config = dict(
    model='multi-label image tagger',
    dataset='photos with spoken descriptions (Open Images, Localized Narratives)',
    isotropic=True,
    activation='gelu',
    inner_norm=False,
    patch_size=[2, 2],
    layers=8,
    num_labels=250,
    init='small_normal',
    lr=0.001,
    steps=22300,
    batch_size=256,
    epochs=28.1,
    weight_decay=0.2,
)
Rows from block 5 of a small multi-label image tagger, named by matrix and row number. Rows with one number belong to one neuron. Each number is 128 + 32 x the weight over its row's rms, rounded and kept within 0 to 255. All counts start at 0.
Before each neuron's rows are labels from the 100 images, of 14848, where the neuron reaches its highest value: "patch colour" is the nearest of a few named colours to the mean colour under the peak. Only what is clearly more common there than usual is listed. The data: photos with spoken descriptions (Open Images, Localized Narratives).
# fc1: MLP up (model.blocks.5.mlp.fc1.weight, 768x256), inputs 86-171
# fc2: MLP down (model.blocks.5.mlp.fc2.weight, 256x768, transposed), outputs 86-171

patch colour: black
fc1.681 [117 117 149 114 115 140 131 130  79 141 206 105 111 105 127  95 111 121 142 121 114 150 149  94  90 116 124 139  95 161 140 127 134 137  88 129 148 137 148 184  86 166 105 117 168 110  82 129 152 137 170 125 133  73 106 144  96 104 109  86 151 178 123 129 127 174 108 118 107 154  86 186  95 133 186 162  85 149 151 146 124  67 157 114 148 117]
fc2.681 [159 115 219 112 173 114 124 133 121  82 100 166  85 146 183 132 123 137  59 113 128  90  86 121  92 156 146 146 111 106 123 122 113 140 122  99 159  96 152 139 108 119 102 150 116 139 162  40 117 115 140  58 153 176 119 161 122 102 140 133 167 146 110 148 158 165 127 174  99 139 139 104 177 124 164 189  55 112 175 135 118 119 136 148 176 160]

patch colour: pink
fc1.514 [141 135  98 148  92 138 101 175 107 158 148 140 113  97 207 124 221 127  98 146  94 135 136 143 100 111 140  68 145 151 139  90 155 165 165 134 120 117 146  50 111  74  91 102 140  89 115 167 133 133  78  97 150 116 115 120 174 197 167 127 101 153 127 100 147 128 130 127 127 179 105 124 146 133  83 113 158  52  93 136  52 116 102 117  91 161]
fc2.514 [141 108  85 145 114 117  99 101 172 146 116 120 126 114 125 143 140 120 169 149  95 163 122 150 125 133 112 136 156 127 112 101 142  61  76  93 135  78 198 207 118 136 138 203 143  98 149 134 204 158 131 150  82 109 106 102 188 105 174 156 140 124  78  92 144 149 111 117 122 147 117 120  97  93  87  96 121  92 159 137  88 123  94 122 108  90]

patch colour: black
fc1.276 [139 146 144 187 143  73 124 155 112 139 172 140 134 109 103 114 202 126 135 127 102  93 123 123  97 123  97 157 112 132 144 121 165 160 123 102 107 155 169 100  87 181 194 136 155 122 135 122 182 162 156 138 134 125 106 169  61 123 131  82 201 207 146 113 124 157 118 124 128 116 128 134  81 101 171 120 144  69 120 147  93 123 128  54 135 144]
fc2.276 [130 191  74 120 143  84 103 158 161 126 123 133 128 135 135  98 137 210 137 116 137 129 181 197 128 178 173 142 107 109 106 126 157 151 142 119  80 161 137 129 187 162  92 135 116 102 106 146  31  86  97  90 116 133 116 115 144  67 144 117 148 161 115 100  92 156  92 186 200 164  92  93 159 105 158 105 191 127  81 152 128 217  35 136 135 101]

patch colour: pink
fc1.5 [127 161 136  88 133  87 151 162  90 107 159 156  68 128 115 167 114  93 151 142  73 108 132 141 104 125 158 110 134 171  86 125 142 153 143 121 160 110 102  80 127 165 102  53 113  67 142 135 160 135 165 115 131 169 150 155 150 117 120  92 145 146 132 111 166 101 134 112 147 137 161 155 119  80 122 167  62  99 176 107  68 156 113 143  92  93]
fc2.5 [155 142 143 145 158 116 127 173 114 121 148 103 167 140 168  90 167 116 159 103 113 146 145 136 144  76  61 119 111 166 144 110 131 100 174 167 109 132  90 160 161 186 139 100  54 129 133 155 163 108 109  95 143 124 133 141 104  97 116 121 104 114 147 175 109 186 122  77 167 104 165 146 118 108 107 134 206 121 123 158  87 105  70 156 103 126]

patch colour: pink
fc1.589 [127 109 108 124 123  76 120 108 151 143 190  89 108 101 141 140 162 179 112 110  91 115 118 191  77 126 170 100 139 182 195 146 101 143 105 134 101  42 186 112 143  88  93 110  59 128 118 164 107 145 112 142 117  91 117 116 151  73 155 151 125  83 154  59 149 165  90 123 155 128 175 129 148 160  65 116 168 173  83  60 108 106 114 139 124 122]
fc2.589 [150 113 147 128 113  79 184 141 129  83 149  97 111  69 154 108 128 131 146 130 171 156 115 119 187  99  91 109 152 172 127  76 102 145 138 149 154 137 102 130 122 166  86  94  67 184  95 169 173 126 132 130 164 125  68  78 143 121 118 122 103 145  63 117 115 185 151 109 155 127 176  94  90 157 133 137 209 142 123 148 119 174 120  87 139  61]

patch colour: pink
fc1.756 [134 123 154 186 111 123 120 117 146 116 152 134 104 130 138  93 213 140 125  96 151 112 179 137 106 129 158 127 124  83 145 181  99 177 114  94 132  28 139  95  54 115 125  62  91  68  58  95 150 109 144 153 116  86 115 205 154 154 172 177 127  91  95 126 229 117 116 191 139 129 127 121 154 143 139 128  76 111 106 133 144  89 124 172 131  86]
fc2.756 [178  89 162 167 184 115 103 116 134 113 113 107 149 147 119 189 136 133 116 190  88 153 184 123  94 115 135 170 149 138  93 158 165 135 119 134 112 174 132 111  93  81 192  96 176  98 168 132 147 185 133 170 112 143  61 116 158 156 134  86 148  65 119 132 127 143 179 152 177 165 179  80  98 116 130 173 180 152 137 147  96 107 104 135 126 147]

patch colour: black
fc1.711 [106 113 147  98 200 129 134  90 101 124 138 126 179 145 113 121 102 141 129 144 138 134 131 121 125  89 131 133 189 117  85 139  74  96 123 145  83  90 117 103 156 111 203 158 119 160 162 112 139  88 123 102 111 152 129 100 123 112 131 181 142 124 136 109 158 151 145  90 122 120 209 112 128 115 172 100 162 163 109 111 145 160 165  72 152 120]
fc2.711 [101  87 179 114 132 170  97 125 133  59 142 135 105 154 138 136 130  89 111 148 123 151 137 105 197 116 138 134 155 171 148 120  91 101  80 180 101 129 127  40 132 136 147 144 133 178 115 144  74 116 134 140  95 111 124 146 112 148 110 149 224  57 117 155 171  72 123 130 126 155  92 151 124 130 131 143 126 167 113 111 140 226 152  84 136 107]

patch colour: black
fc1.693 [129 119 144 149 138 119 154 143 116  72  74 121 141 108 134 123  66 255 142 125 123 101 118 127  97  69 116 143 155 163  99  94 102 139 172 119 132 155 111 117  99  73 148 132 186  76 131 157 125 110 106 144 144 137 121  94 116 221  60 125 147 121 106 119 196 123 128  86 122 126  95 147 139  76 112  84  92 169 110 143 100  59  83  53 131 120]
fc2.693 [ 79 169 132 114 119 167 159  97 180 103 112  83 102 106 126 161 100 143 110 108 145 139 143 128 133 108 134 121 122 149 107 114 167  99 174 117 147 131  94 145 169 169 135  81  93 106  92  95 136 199 126 142 113 175 123  93  85 110  80 122  94 118 103 109 173 172  83 146 152 186 144 171 151  99 119  99 152 125 128 104 119  77 130 100  99 106]

patch colour: black
fc1.694 [149 144 156 125 120  94 133 153 130  76 119 126  81  64 127 132  87 111 116 157 138 125 146 147 139  80  86 101 155 153 158 126 113  98 139  83 112  99 156  98  64 145 145 133  86  85 157 133 139  90 159 153 157 106 138 151 105 202 135 114  94 152 103 151 160 163 120 211 161 182 114 159 107 125 155 135  38 107 156 102 143 122  71  74  52 127]
fc2.694 [112 161 121 122 120 142 150 141 124  72  99  89 205 156 120 139 178 109 116  95 162 107 118  85 135 132 156 152 157 190 117 131 104 151 107 118 179  86 175 143 168 104 115 109  73 180 138 118 155 212 118  88  68 152 153  74  92 132 166 151 154 177 118 113 176 202 159 138 171 131 105 154  83 180 114 171 140 143 128 141 142 144 144  76 115 142]

patch colour: pink
fc1.754 [121 103  80  95  61 169 137 121 122 125 137 144 142 185 118 160 149 167 109 144 144 147 107 116  95 110 142  51 102 188 135  68  99  93 158 107 108 113 126 151 115 143  95 133 166 129 181 134  34 114 128 178 135 127 145 175 135 109 158  88 116 152 156  74 104 161 134 148  92 152 116 173 125 123  93 164 142 112 123 148  84  54 165 105 113 123]
fc2.754 [119 129 105 123 157 110 135  84 112 125  96  99 158 142 132  86 113 159 123 112 222 120 163 115  95 133 135 170 100 152 124 122  66 146 127 160 166  83  62 123 155 175 126 102 122 149  89 150  88 112  84 114 154  90 127  48 142 104 211 159 149 179 128 164 102 101 211 191  95 107 113  73  69 126 157  84 141 157 123 111 153 165 139 188 133  82]

patch colour: pink
fc1.317 [118 128 131 128 146 108 118 117 165 136 134 102  85 113 116 104 137 133 105 155  94 125 112 155 151 155 105  99 107 138 184  84 174 169 116  64 166  72 169 117  66 147  77  97 170 108 187  86 175 125  97 161 143 131 112 207  75 104 165 128 158 172 123 123 121 180 153 129  90 116  69 161 120 167 168 138 101 169 152 162 105 102 126 151 147  84]
fc2.317 [130  57 151 135 119 173  95 170 126 160 126 117 105 121 175 138 143 143  92 156 130 174 161 113 118 105 124 177 112 134 143 187  79 125 120 161 117 163 137  98 110 126  92 181 180 113  72 140 145 103 138 136 126 147  94 145 108  96 196 168 237 160 112 154  64 156  99 147  76  85 121 126 100  88 161 157 115 152 120 120 155  89 108 114 132 139]

patch colour: pink; white
fc1.161 [126 118 171 134 123 107 118 151  98 131 111 158 128 162 123 133  91 127 119 135 114 180 163 101 151 145 141  86 163 138 114 102 108  68 109 146 119 150 171 134 113 159 147 146  88 126 150 144 158 100 130 124  46 145  55 169 164 112 154 107 125  96 149 137 113 140 106 126 130 125 134 127 180 112  67 130 113  80 108 122  77  90 107 130 145 162]
fc2.161 [155 102  95 160 140 130 146 117 111 144  68 135 140 119 106 113  64  74  82 110 142 130 134 119 125  86 170 142  88 133 124  64 139 151 145 130 102 115 151 200  97 146 109 165 162 102 107 110  83 146 113 154 143  66 184 109 146 145 150 147  88 134  83 182 104  95 164 163 111 125 134 159 134 115 149 110 116 160 153 194 122 198 135 168  52  83]

patch colour: black
fc1.742 [124  77 106 116 116 108  88 142 144 142 114 120 178  99 132 112 178 113 169 113 164 123 168 128  64 160 160  61  78 160 107 145 128 155 129 158  87 136 150  91  57 134  79 180 118 133 113 166 160 113 112 115  66 124 140 106  72 156 117 161 141 110 185 145 131 126 129 186 146 142 156 196 123 103  60 116 194 106 127 131  69 130 102 107 129 126]
fc2.742 [137 144 125 159 112 142 145 113 100 117 116 122 138 110 174 147  70 110 150 180 127 190 123 121 140 146 116 148 155 118 126 169 151 141 152 127  65 179 109 148  92  59 178 120 170 124 140 104 135 134 152  95 136 134 145  79 133  78 117  94  87 143 205 116 149 155  92 148  98 153 149 159 123 155  31 115 118 114 111  97  42  88 146 149 103  91]

patch colour: black
fc1.224 [115  26  74 114 188 111 150 110 112 136 100 129 115 126 137 125  98 108  95 112 122 147 126 126 113 110 163 118 168 132 156 105 140 111 144 143 163 112 114 109 139 153 127 161 130 134 169 138 101 150 127  76 115 131 154  83 109  86  90 138 129 124 139 129 146 214 119 111 142 104 142 243 115 127  29 162 126 128 129 133 107  93  70 106 111 163]
fc2.224 [118 154 102  99  93 126  81 165 157  87 159  80 123 186 146 165  59 173 146 159 149 138 147 133 119 129 112 176 158 154 149 118 119 105 138  99 103  96 101 127 111 120 173 120 131 147 178 104 149 118 191  34 135 157 115 124 115  68 152  76 120 141 135  11  99  99 131 133 105 125 107 126 181 153   0 119 127  99 102 111  51 129 166  98 141 123]

patch colour: black
fc1.383 [112  99 101 132  78 114 112 103  80 154 186 114 147 171 112  94 202 174 125 138 136 144 100 153 137 115 108  75 112 119 169 117 128  64 138 117 172 186 137 123  90 180 106 132 156 132  91 126 145 137 118 171 172 114 155 157 108  99 124 114 178 166 154 148 148  58 145 169  65 131 118 154 187 101 141 147 115 112 153 183  70  69 160 144 125 119]
fc2.383 [148 114 108 159 151 111  63 115 103 165  93 112 131 164 129 144 126 154  99 110 107 108  93  97 139 127 130 167 141 122 148 126 111 116 162  61  71 120 144 170 105  99 113  96 124  90 144 152 130 131 143 156  49 114 115 104  90 105 156 118 128 129 138 197 110 138 151 138 134 113 163 109 124  60 125 149 145  96 171 135  99  57 122 151  97  81]

patch colour: pink
fc1.6 [ 43 119 111 177 197 156  95 111 123 137  86 135 108 118 123 213 174 134 155 177 112 121 140 105  77 113 130 139 141  83  71 113 109  80 125  87 116 126  95 100 106  98 100 134 119 118 146 179 109 126 120  73  72 125 113 151 157 124  85 127 115  79  91 110 106 102 140 116  87 121 140 126 114 149  85 127 107  91 112  64 154 106 134 151 154 168]
fc2.6 [130 173 100 155 147 135 131 174 127 125 109 111 158 133  52 168 125  73  79 109 126 102 114 142 148 116 113 127  90  80 137 116 162 120 107  93 157 138 101 179 183  93  89 159 137 162 195 142 111 134 127 105 205 172 142 121 185 174 137 141 139 122 111 130 115 116 198 134 111  93  82 120 140 191 168 145 121  81 127 108 103 164 153 150 163 153]

patch colour: pink
fc1.201 [134 139  97  66 106 140 127 104  99 122 163  43  52 126 162 170 133 103 177 166 158 103 181 107 135 149 136 154 122 119 125 100 184 141 146 103 128 150  97 136 110 141 130 206  91  99  85 130 115 152 120 166 171 115 145 118  63  89 142 141 118 156 134 112 129 123 162 119 119 149 113 106 135  41 115 110 100 132 188 119 107 121  70 170 135 146]
fc2.201 [149 162 128 118 150 107 154 146 165 170 119 130 119 163 133  75 107 117  83 121 109 131 168  91 106 121 195 162 154 125  85 120 119 129 100 140 133  82 144 154  82 127 179 102  66 107 132 165 126 153 184 132 129 159 150 112 126 128 146 134  81 152 138 103 145 166 153 123  68 116 100 177 122 191 131 110 119  69  95 172 190 146 121 125 170 109]

patch colour: pink; white
fc1.242 [109  75 126 159 119  60 140 152 158 108  47 119  93 134 126 169  64 104 116 127  87 129 102 149  83 130 166  91 140 152 172 150  81 135 154  98 129  32 138  28 107 101 128 145 139 164  92 144 167 181 147 139 163 111 109 115 126 105 124 123 140 147 151 124 194 135 159 219 113 161 117 178 134  96 100 207 103 151  99 155 149  92  83 111 118 136]
fc2.242 [134  74 157 161 146  64  79  55 110  91 167 185  96 113 142 173 132 165 116 106  97 124 136  78 165 157 105 144 165 132 104  96 111 145  81 129 126  81 122 105 120 157  90 120 147 140  98 116 126  98 165  97 135 202 153 120  74 158 131  61 145  92 154 131 109 102 154 142  90 133 136 101  74 140 102 136  83 155 116 137 130  93  66 174 164  74]

patch colour: pink
fc1.582 [121 145 135 159 140 117 147 136 155 132 165 111 105 135 104 126  82 145 154 112 153 117  97 143 131 161 149 116 126 119 147 101 147 157 145  41 119 139 125  84 125  84  62 158 190  80 142  55 136 117  96 181  51 116 148 108 123 124 166 174 181 116 153 102 128 149 158  62 154 129 103 136 198  90 139 160 139 175 149 145 137  98 144 183 155 128]
fc2.582 [154 106 158 165 166 179  79 141 151 122 107  72  98 137 155 128  92 159  98 125  76 186 175 117  96  61 102 105 152 165 125 144 150 125 163 160  96 203 162 124 128 102 123 157 159 120 114 155 160 160 174 133 114 183  73 163 102 132 141 173 195 113 154 100 148 139 113  51 119 159 113 162 172 134 198 178 121 137 170 131 135  88 146 114  90 153]

patch colour: black
fc1.102 [149 161 101 196 137 126 115 126  91 106 162 151 139 141 154  74 150 132 120  84  77 119 148 108 118 103 133 134 107 140 137 183  89 166  90 157 117 138 133 124 110 107 124  45 125  89 132 202 143 118 126 164  97 132 137 131 121 110 200 126 154 160 123  92 135  75 173 168 134 111 229 159  90 136 106 100 158  81 116 182  52 104  73 109 164 124]
fc2.102 [120 135  86 118 128 142  93 119 157 156 174 104  93 118 149 194 162 148 141 131  36 171  87 175 145  76 128 133 145 175  80 168 154 133 127 143 113 113  84 143 106 182 128 131 205 107 106 149 162  97 175 111 122 149 116 111 162 158 116 143 129 115 128 154 142 166  80 117 125 182 148 106 101  53 115 156 151 162 162 138  88 131 135 182 110 172]

patch colour: pink
fc1.26 [ 97 146 135 167  88 122 163 129 105 111 121  89 150 118  78 171 106 216 206 195  96 138 115  90  99 141  83 129 156 146  48  99 156 121 140 109 143  85  81  53 107  95 160 170 126  80 116 183 108 165 174 121  98 153 105 129 117 192  72 119 142 199 145  59 164 139 137 151 112 111 152 157 118 139 116 179  77 109 167 159 104  90  76  94 140 145]
fc2.26 [124 146 135 152 159 112 151 171 160 142 145 103 114 115  77 196  47 162 150 112  82 113 154 158 141 107 122 101 139 126 124 116 137  94 150 121 156 173  87 115 118  91 142 122  90 102  95 125  68  66  75 135  86 161 113 114 132 130  89  86 162 177 115  77 149 166 119 114 148 146  96 144 186  82 188  54 104 128 170 145 103 175 112 145 111 156]

patch colour: black
fc1.666 [108 145 128 177 114 170 132 117 120 168 118 155 173 126 108  93  91 169 124 105 114 102 123 126  99  98 186 107 128 112 139 149 143 157 124 142 136  93 188 147 144 147 179  92 157 105 147 116 118 135 125 149 105 141 131  73 105 137  55  56 126 172 141  58 156 128 119 177 117 111  92 131  98 101 128 121 127 156 107 119  99 105 126 116 146  78]
fc2.666 [158 162 136 117 109 141 199 124 156 127 139 102  53 136 117 118 155 169 103  94 123 134 144 117 119 128 120 117 180  78  51 114 116 111 132 127  81 147  98 155  59 106 142 131  59 144 109 137  96 115 150 145 110 114 127 120 103  86 185 100 110 165 170 154 112 156 200  47  83  71  96 145  91 133  52 143 137 103 107 147 157 116 122 109 148 183]

patch colour: black
fc1.533 [138 105 110  88 160  73  77  73  96 121  84 128 196 108 173 133 176 127 160 127 124 111 144 143  86 141 123 101 182 104 159 155 135 129 209 169 125 100  98 148 202  99  68  75 114 101  97 143 169 131 127 155 137 138 160 124 108  69 183 123 145 153 132 124 136 151  70 168 135 166 148 133 110 170 118 105 102  89 108 174 118 219 136  71  97 129]
fc2.533 [ 90 171 108 151 160 125 105 134 136 125 159  98 178 127 107 110 141 125  90 131 164 148 105  90 143 109 163 189 101 121 150 148 169 171 140 190 135  89 123 160  95 149 121 124 131 132 106  54 118 148 121 157 130 124  87 133 140 147  66 162 112 152 120  78 138 134 133 101 130 131 137 109 131 172 174 107 147  73 148 133 112 156 134  92  79 105]

patch colour: black
fc1.359 [127  80 126 113  97 136 153  98  86 131  85 146 124 178 156 186 185 153 190 137  62 113 108 114 127 113 134 130 190 132 152 151 131  92 165 159 104  63  82 116 169 152 144  92 131  88 112 235  72 126 110 139 108 129  98 159 113 108 110 116 132 164 118 110 137 144 163 111 150  83 162 140 110 166 117 174 102  94 127 139  87 132 129 181 104 145]
fc2.359 [138 173 202 133 123 129 140  76 162 146 146  75  77 150 185 109 126 167 158 118  57 156 125 110 131  80 117  95 127 123 103 132 111  74 102 158 127 132  43 138  25 193 169 122 110 144  66 181 121 143 110 145 111 111  90 155 173 172  83 158 123 107 110 140 150  97 133 137 157 168 180 170 134 122 109 128 115 142 112 139 124  44 138  89 101 132]

patch colour: pink
fc1.188 [134  94  36 163 102 141 135 195 133 152 122 104  89 156 157 157 119 105 109 124 116 149 112 163 142 157 100 114 119 152  75  96 160 100 201 147  88 144 119  60 131 116 105 143  78  61 119 160 112 133 119 181  55  64 100  74 160 103 133 133 113 175  95 129 107 113 142 137 121 176 165 137 240 159  88 162 151 109 113 145 159 168 145  99 115 139]
fc2.188 [115  98 174 169 157 143 128 159 138 123 146 138 135 140 108 127 151 102  30 102 155  82 160 113 155 151 206 180 111 158 131 112 146 135 110 151  60 120 179 125 180  37 122  83 139 122 212 113 127 144 148 121  77  76 130 138 100 187 146  87 129 114 135 118 102 194 161 166 132  91 190 145 163 165 113 145 112 153 118 106 109 130 121 116 127 147]

patch colour: pink
fc1.336 [124 108 151 158 161 115 124 128 136 129 145 146  99 152 168  93 176 108 126 141 156 159  99 118 114 107 145  44 121 123 120 135 164 123 126 109 124 149 161  91  96 128 126 136 123 132 135 135 123  91  72 118  40 156 119 149 148 165 135 151 146 102 135 123 159 206 159 128  92 157 119 141 135 145 112 124 149  75 116 141 125 133 147 145 154 112]
fc2.336 [107  99 131 184  89 134 187  99  83 131 107 137 181 140 118 167 140 162 136 113 120  65 111 114 147 109  75 154 146 177 203 116  99 123 174 163 130  90 161 103  90 154 165 126 120 192  62 150 118 122 103 159 138 116 113  68 194  99  90 109 115 150 155  78 123 120 143 137 134 171 102 106  89 128 146  99 113 127 114 158  95 204  79 141 114 151]

patch colour: black
fc1.101 [113 123  99  47 158  79 132 120 120  20 198 123 181 129 108 106 161 103 120 201 163 118 139 102 140 163 137 135 143  32 130 169 151 134 115 124 116 171 138 147  93 139 196  92 107 119 177  70 164 100  99  97 117 156  75 143 104 118  88 130 116 139 125 133 106 103  86 134  88 152 162 120 135  78 141  80 144  98 145 133 114 116 187 124 102 123]
fc2.101 [124 106 118 137 136 146  73 104  97 118 169 147  81 115 102 175 174 189  94 127 127 151 115 102 144 113 126  94 119  57 106 136 165 140 122 102 152 127 129  66  95 122  79  86 139 114 165  98 126 167 103 107 153 138 138 156 107 180 119  65  96  97 144 110 147  69 154 140 115 151 139  92 174 155  96 177 143 168 187 147 107  75 113 164 160 126]

patch colour: black
fc1.554 [106  70 109 112 143 121 144 149 123  61 132 129  98 129 127 108 182 113 137 110  93 123 152 126 120 133 119 164 122 118 122  78 118 126 142 132 152 130 154  91 141  98 176 182  84 130 128 113 137 121 141  87  88 113 124  73  98 120 113  71 116 171 163 147 134 151 131 104 161 151 163 129 140 155 105 126 126  89 137 145 138 111  93  98  56 151]
fc2.554 [155 116  91  99 132 137  68 130 139  96 147  92 123 126 127 167 106 191 119 164  99 104 175 150 192 144 185 151  93 127 132 135 131 110 141 175  77 107 141  81 140 128 153 168 139 189 190 160 120 127 142  24 154 114 142 122 103  70 150 133 118  80 142  49 128 137 125 152 153 105 126 122 153 116  70 113 154 115 107 148 120 137 118 142  88 135]

patch colour: black
fc1.670 [115 121 171 165  80 158 106 127  71  78 180  69 150 129 145  87 190 167 125  95 121 138 127 149 107  84 138 159 134 128  91 169 131 125 119 105 101  88 138 143 104 165 142  96 130 138  64  84 172 187 131  94 149  82 130  93 110  96 108  79 113 101 102 130 141 108 123 129 137 156 108 126 113 114 107 130 141  87 132 143  76 166 142 157 111 195]
fc2.670 [118 155 169 127 102 133 128 145 106 123 164  65 188 130 189 130  97 156 130 124 177 143 119 172 128 109 156 115 154  75 120 110 161 142 106 160 120 108 132 131 115  85 134 128 130 148 108 178 117  63  84 128 159 111  88  80 145 132  88 144 126 100 140 134 173 153 102 118 130 114 128  99 153 116  81  88 161 128 107  63 184 156  96 142 110 160]

patch colour: black
fc1.674 [131 134 126 144 120  89 106 126 130 106 150 112 106 105 121  82 160 175 122 127 155  97 117 183 133 152 115 165 172 144 188 149 174 147  96 141 132 127 115 154  71 127 171 127 148 121 134 121  71 180 144 140  90  80  71 174 119 163  93 115 153 115 150 117  86 149 104 167 117 120 143 151 101 124 149  69 104  26 145 153 123 100 105 108 112 136]
fc2.674 [179 128 131 171 102  77 172 131 113  98 121 166 102 141 117 156 104 126  83  77 118  54 105 115  58 119 153  91  47 200 172 194 135 157 118 145 116 112 180  89 164 158 127  62 131 108  84 116 159  52 119 138  83 175 155 108 142 103 120 124 136 173 152 160 134 125 144 176 137 131 128  93 133  96 114 148 126 107 157  96 141  89  74 119 131 120]

patch colour: black
fc1.111 [118  49  98 122 125 176  81 164  98 159 202 139 163  54 145 106 122 156 123 173  93 180 121 131  84  73 163 146 114 124 135 121  93 130 120 153 110 122 161 191 134 154 146  61 131 157  82 141 121 111 130 142 171 115 130 146 123 138 217 164 140  98 114 111 126 125 166 122 114 132 134 149  96 104 121 144  68  97 172 146  72 100 165 116 131  54]
fc2.111 [184 160 103 136 172 145 167 118 140 114  63 171  23 158 162 130 159 163 119 138  70 144 127 166  95 140 160 161 121  94 151 152 121 123 158 165 123 156 143 124  56 148 143 129 156 135 139 144 131 157 181  36 110 174  68 112 132 151  81 167 160 129 115 133 142 152 170 140 106  66  84  81 137 142 103 169 114 178 115 131 145 107 163 137 150 146]

patch colour: pink
fc1.265 [ 96 123  95 141 106 140 115 180 141  94 115 159  66 101 142 177 112 127 106 108 130 145 121 156 116 115 160  97 168 157 139  78 104 113 132 142 144  89 140 108 111 131 203 161 120 125 112 110 118 119 166 168 148 120 135 148 150 134  81 134 156 118 120 130 118 135 156 132 142 116 104 137 110 146 156 191 144 150 123  84 128 118 122 172 120 177]
fc2.265 [120 158 124 129 127 123 151 171 163  94 156 117 111 174 118  92 141 129  89 173 117 127 100 102 157 150 119 134 189 129 170 111 140 136 121 166 100 135 101 100 170  69  83 103 111 132 132  91  83 139 184  91 176 185 142 105 155  99  96 119 127 106 155 128 130 149 175 151 145 136 164 106  40 145  91 154  99 129 114 163 110 134 126 177 155 137]

patch colour: pink
fc1.95 [107  84  52  86  92  93 118  71 125  82 114 128 112 124 155 161 140 124 117 149 132 126  96 117 116 143 204  96 162 130 127 117  87  88 147  95 161 102 152 128 134 173 128 130  61 168 153 128 162 233 141 124 155 169 161 103 157  92 123  98 153 138 116 113 118 121 131 169  98 152 145 110 156  94  99 122 100 119 155  39 123  85 128 134  99  97]
fc2.95 [187 146 115 173 174  61 132 123 124 138 131 150 150  77 179 108 126 134 206 178  99 123 116  82 153 100 163 119 124 122 121 116 103  87 150 152 111  93 183 138 139 110 208 103 134 105  65 129 148  40 174 142 120 104 146 170  92 151 116 115 111  98  96  82  60 111  84 113 121 130 124 126 156 105  91 134  69 123 173  94 124  99  98 106 127 133]

patch colour: black
fc1.212 [110 125 104 203 139 119 126 152 108 124 133 136  29 140  92 117  79 139 127 109 173 110 119 179 146 159 126 127 114 144  78 153 180 124 140  85 142 184  94 104 146  40 132 199 125  57 117 102 159 123 171 168  93 127 132  95 123 169 127 153 148 160 130 150 133 146  84 117 119 133 106 119 112 200 141 170 133 116 119  85 134  82  91  64 141 130]
fc2.212 [127 151 213 147 125  83 134 117 150 118  96 131 172 145  80 109 136 156 146 142  94 130 197 127 121 145 130 129 132 100 154 145 106 112  86 137 168 147  80 155  81  15  93 185 106 119 105 179 134 132 145 165 184  86 105 116 163 118 155 146  79  70 134 128 177 136 114 114 135 103 124 110  48 138 121  85 136  67  60 127 144 118 160 119 114 150]

patch colour: black
fc1.323 [107  58 109  95 131  93 161 123 126 134 177 120 124  91 133 106 131 141 148 124 155 147 145 100 103 118  77 173  85 152 105 125 154 153 148 120 141 131 111  90 145 121 121 181 164 109  84 134  90 100 118  97  82 134 134 109  78 168 118 120  82 182 179 161 111 122 112 145 144 152 138 183 121 136  80 154 155  93 145 177  94 130 126 148 133 202]
fc2.323 [ 92  74 133 156 152 127 161 131 131 109 153  68 144 124 120 187 125 131 128 178 108 100 160 151 147 108 169 167 111 110 129 146 113 183  73 173  81 108 152 169 128 106 121 167 151 123 159  73 146 121 160 142 161  98  81 151 112 138 155  80 145 132 140 122  75  71  62 143 130  84  93 119 163 149 100 115  97  93  76 161 146 161  67  86 139 135]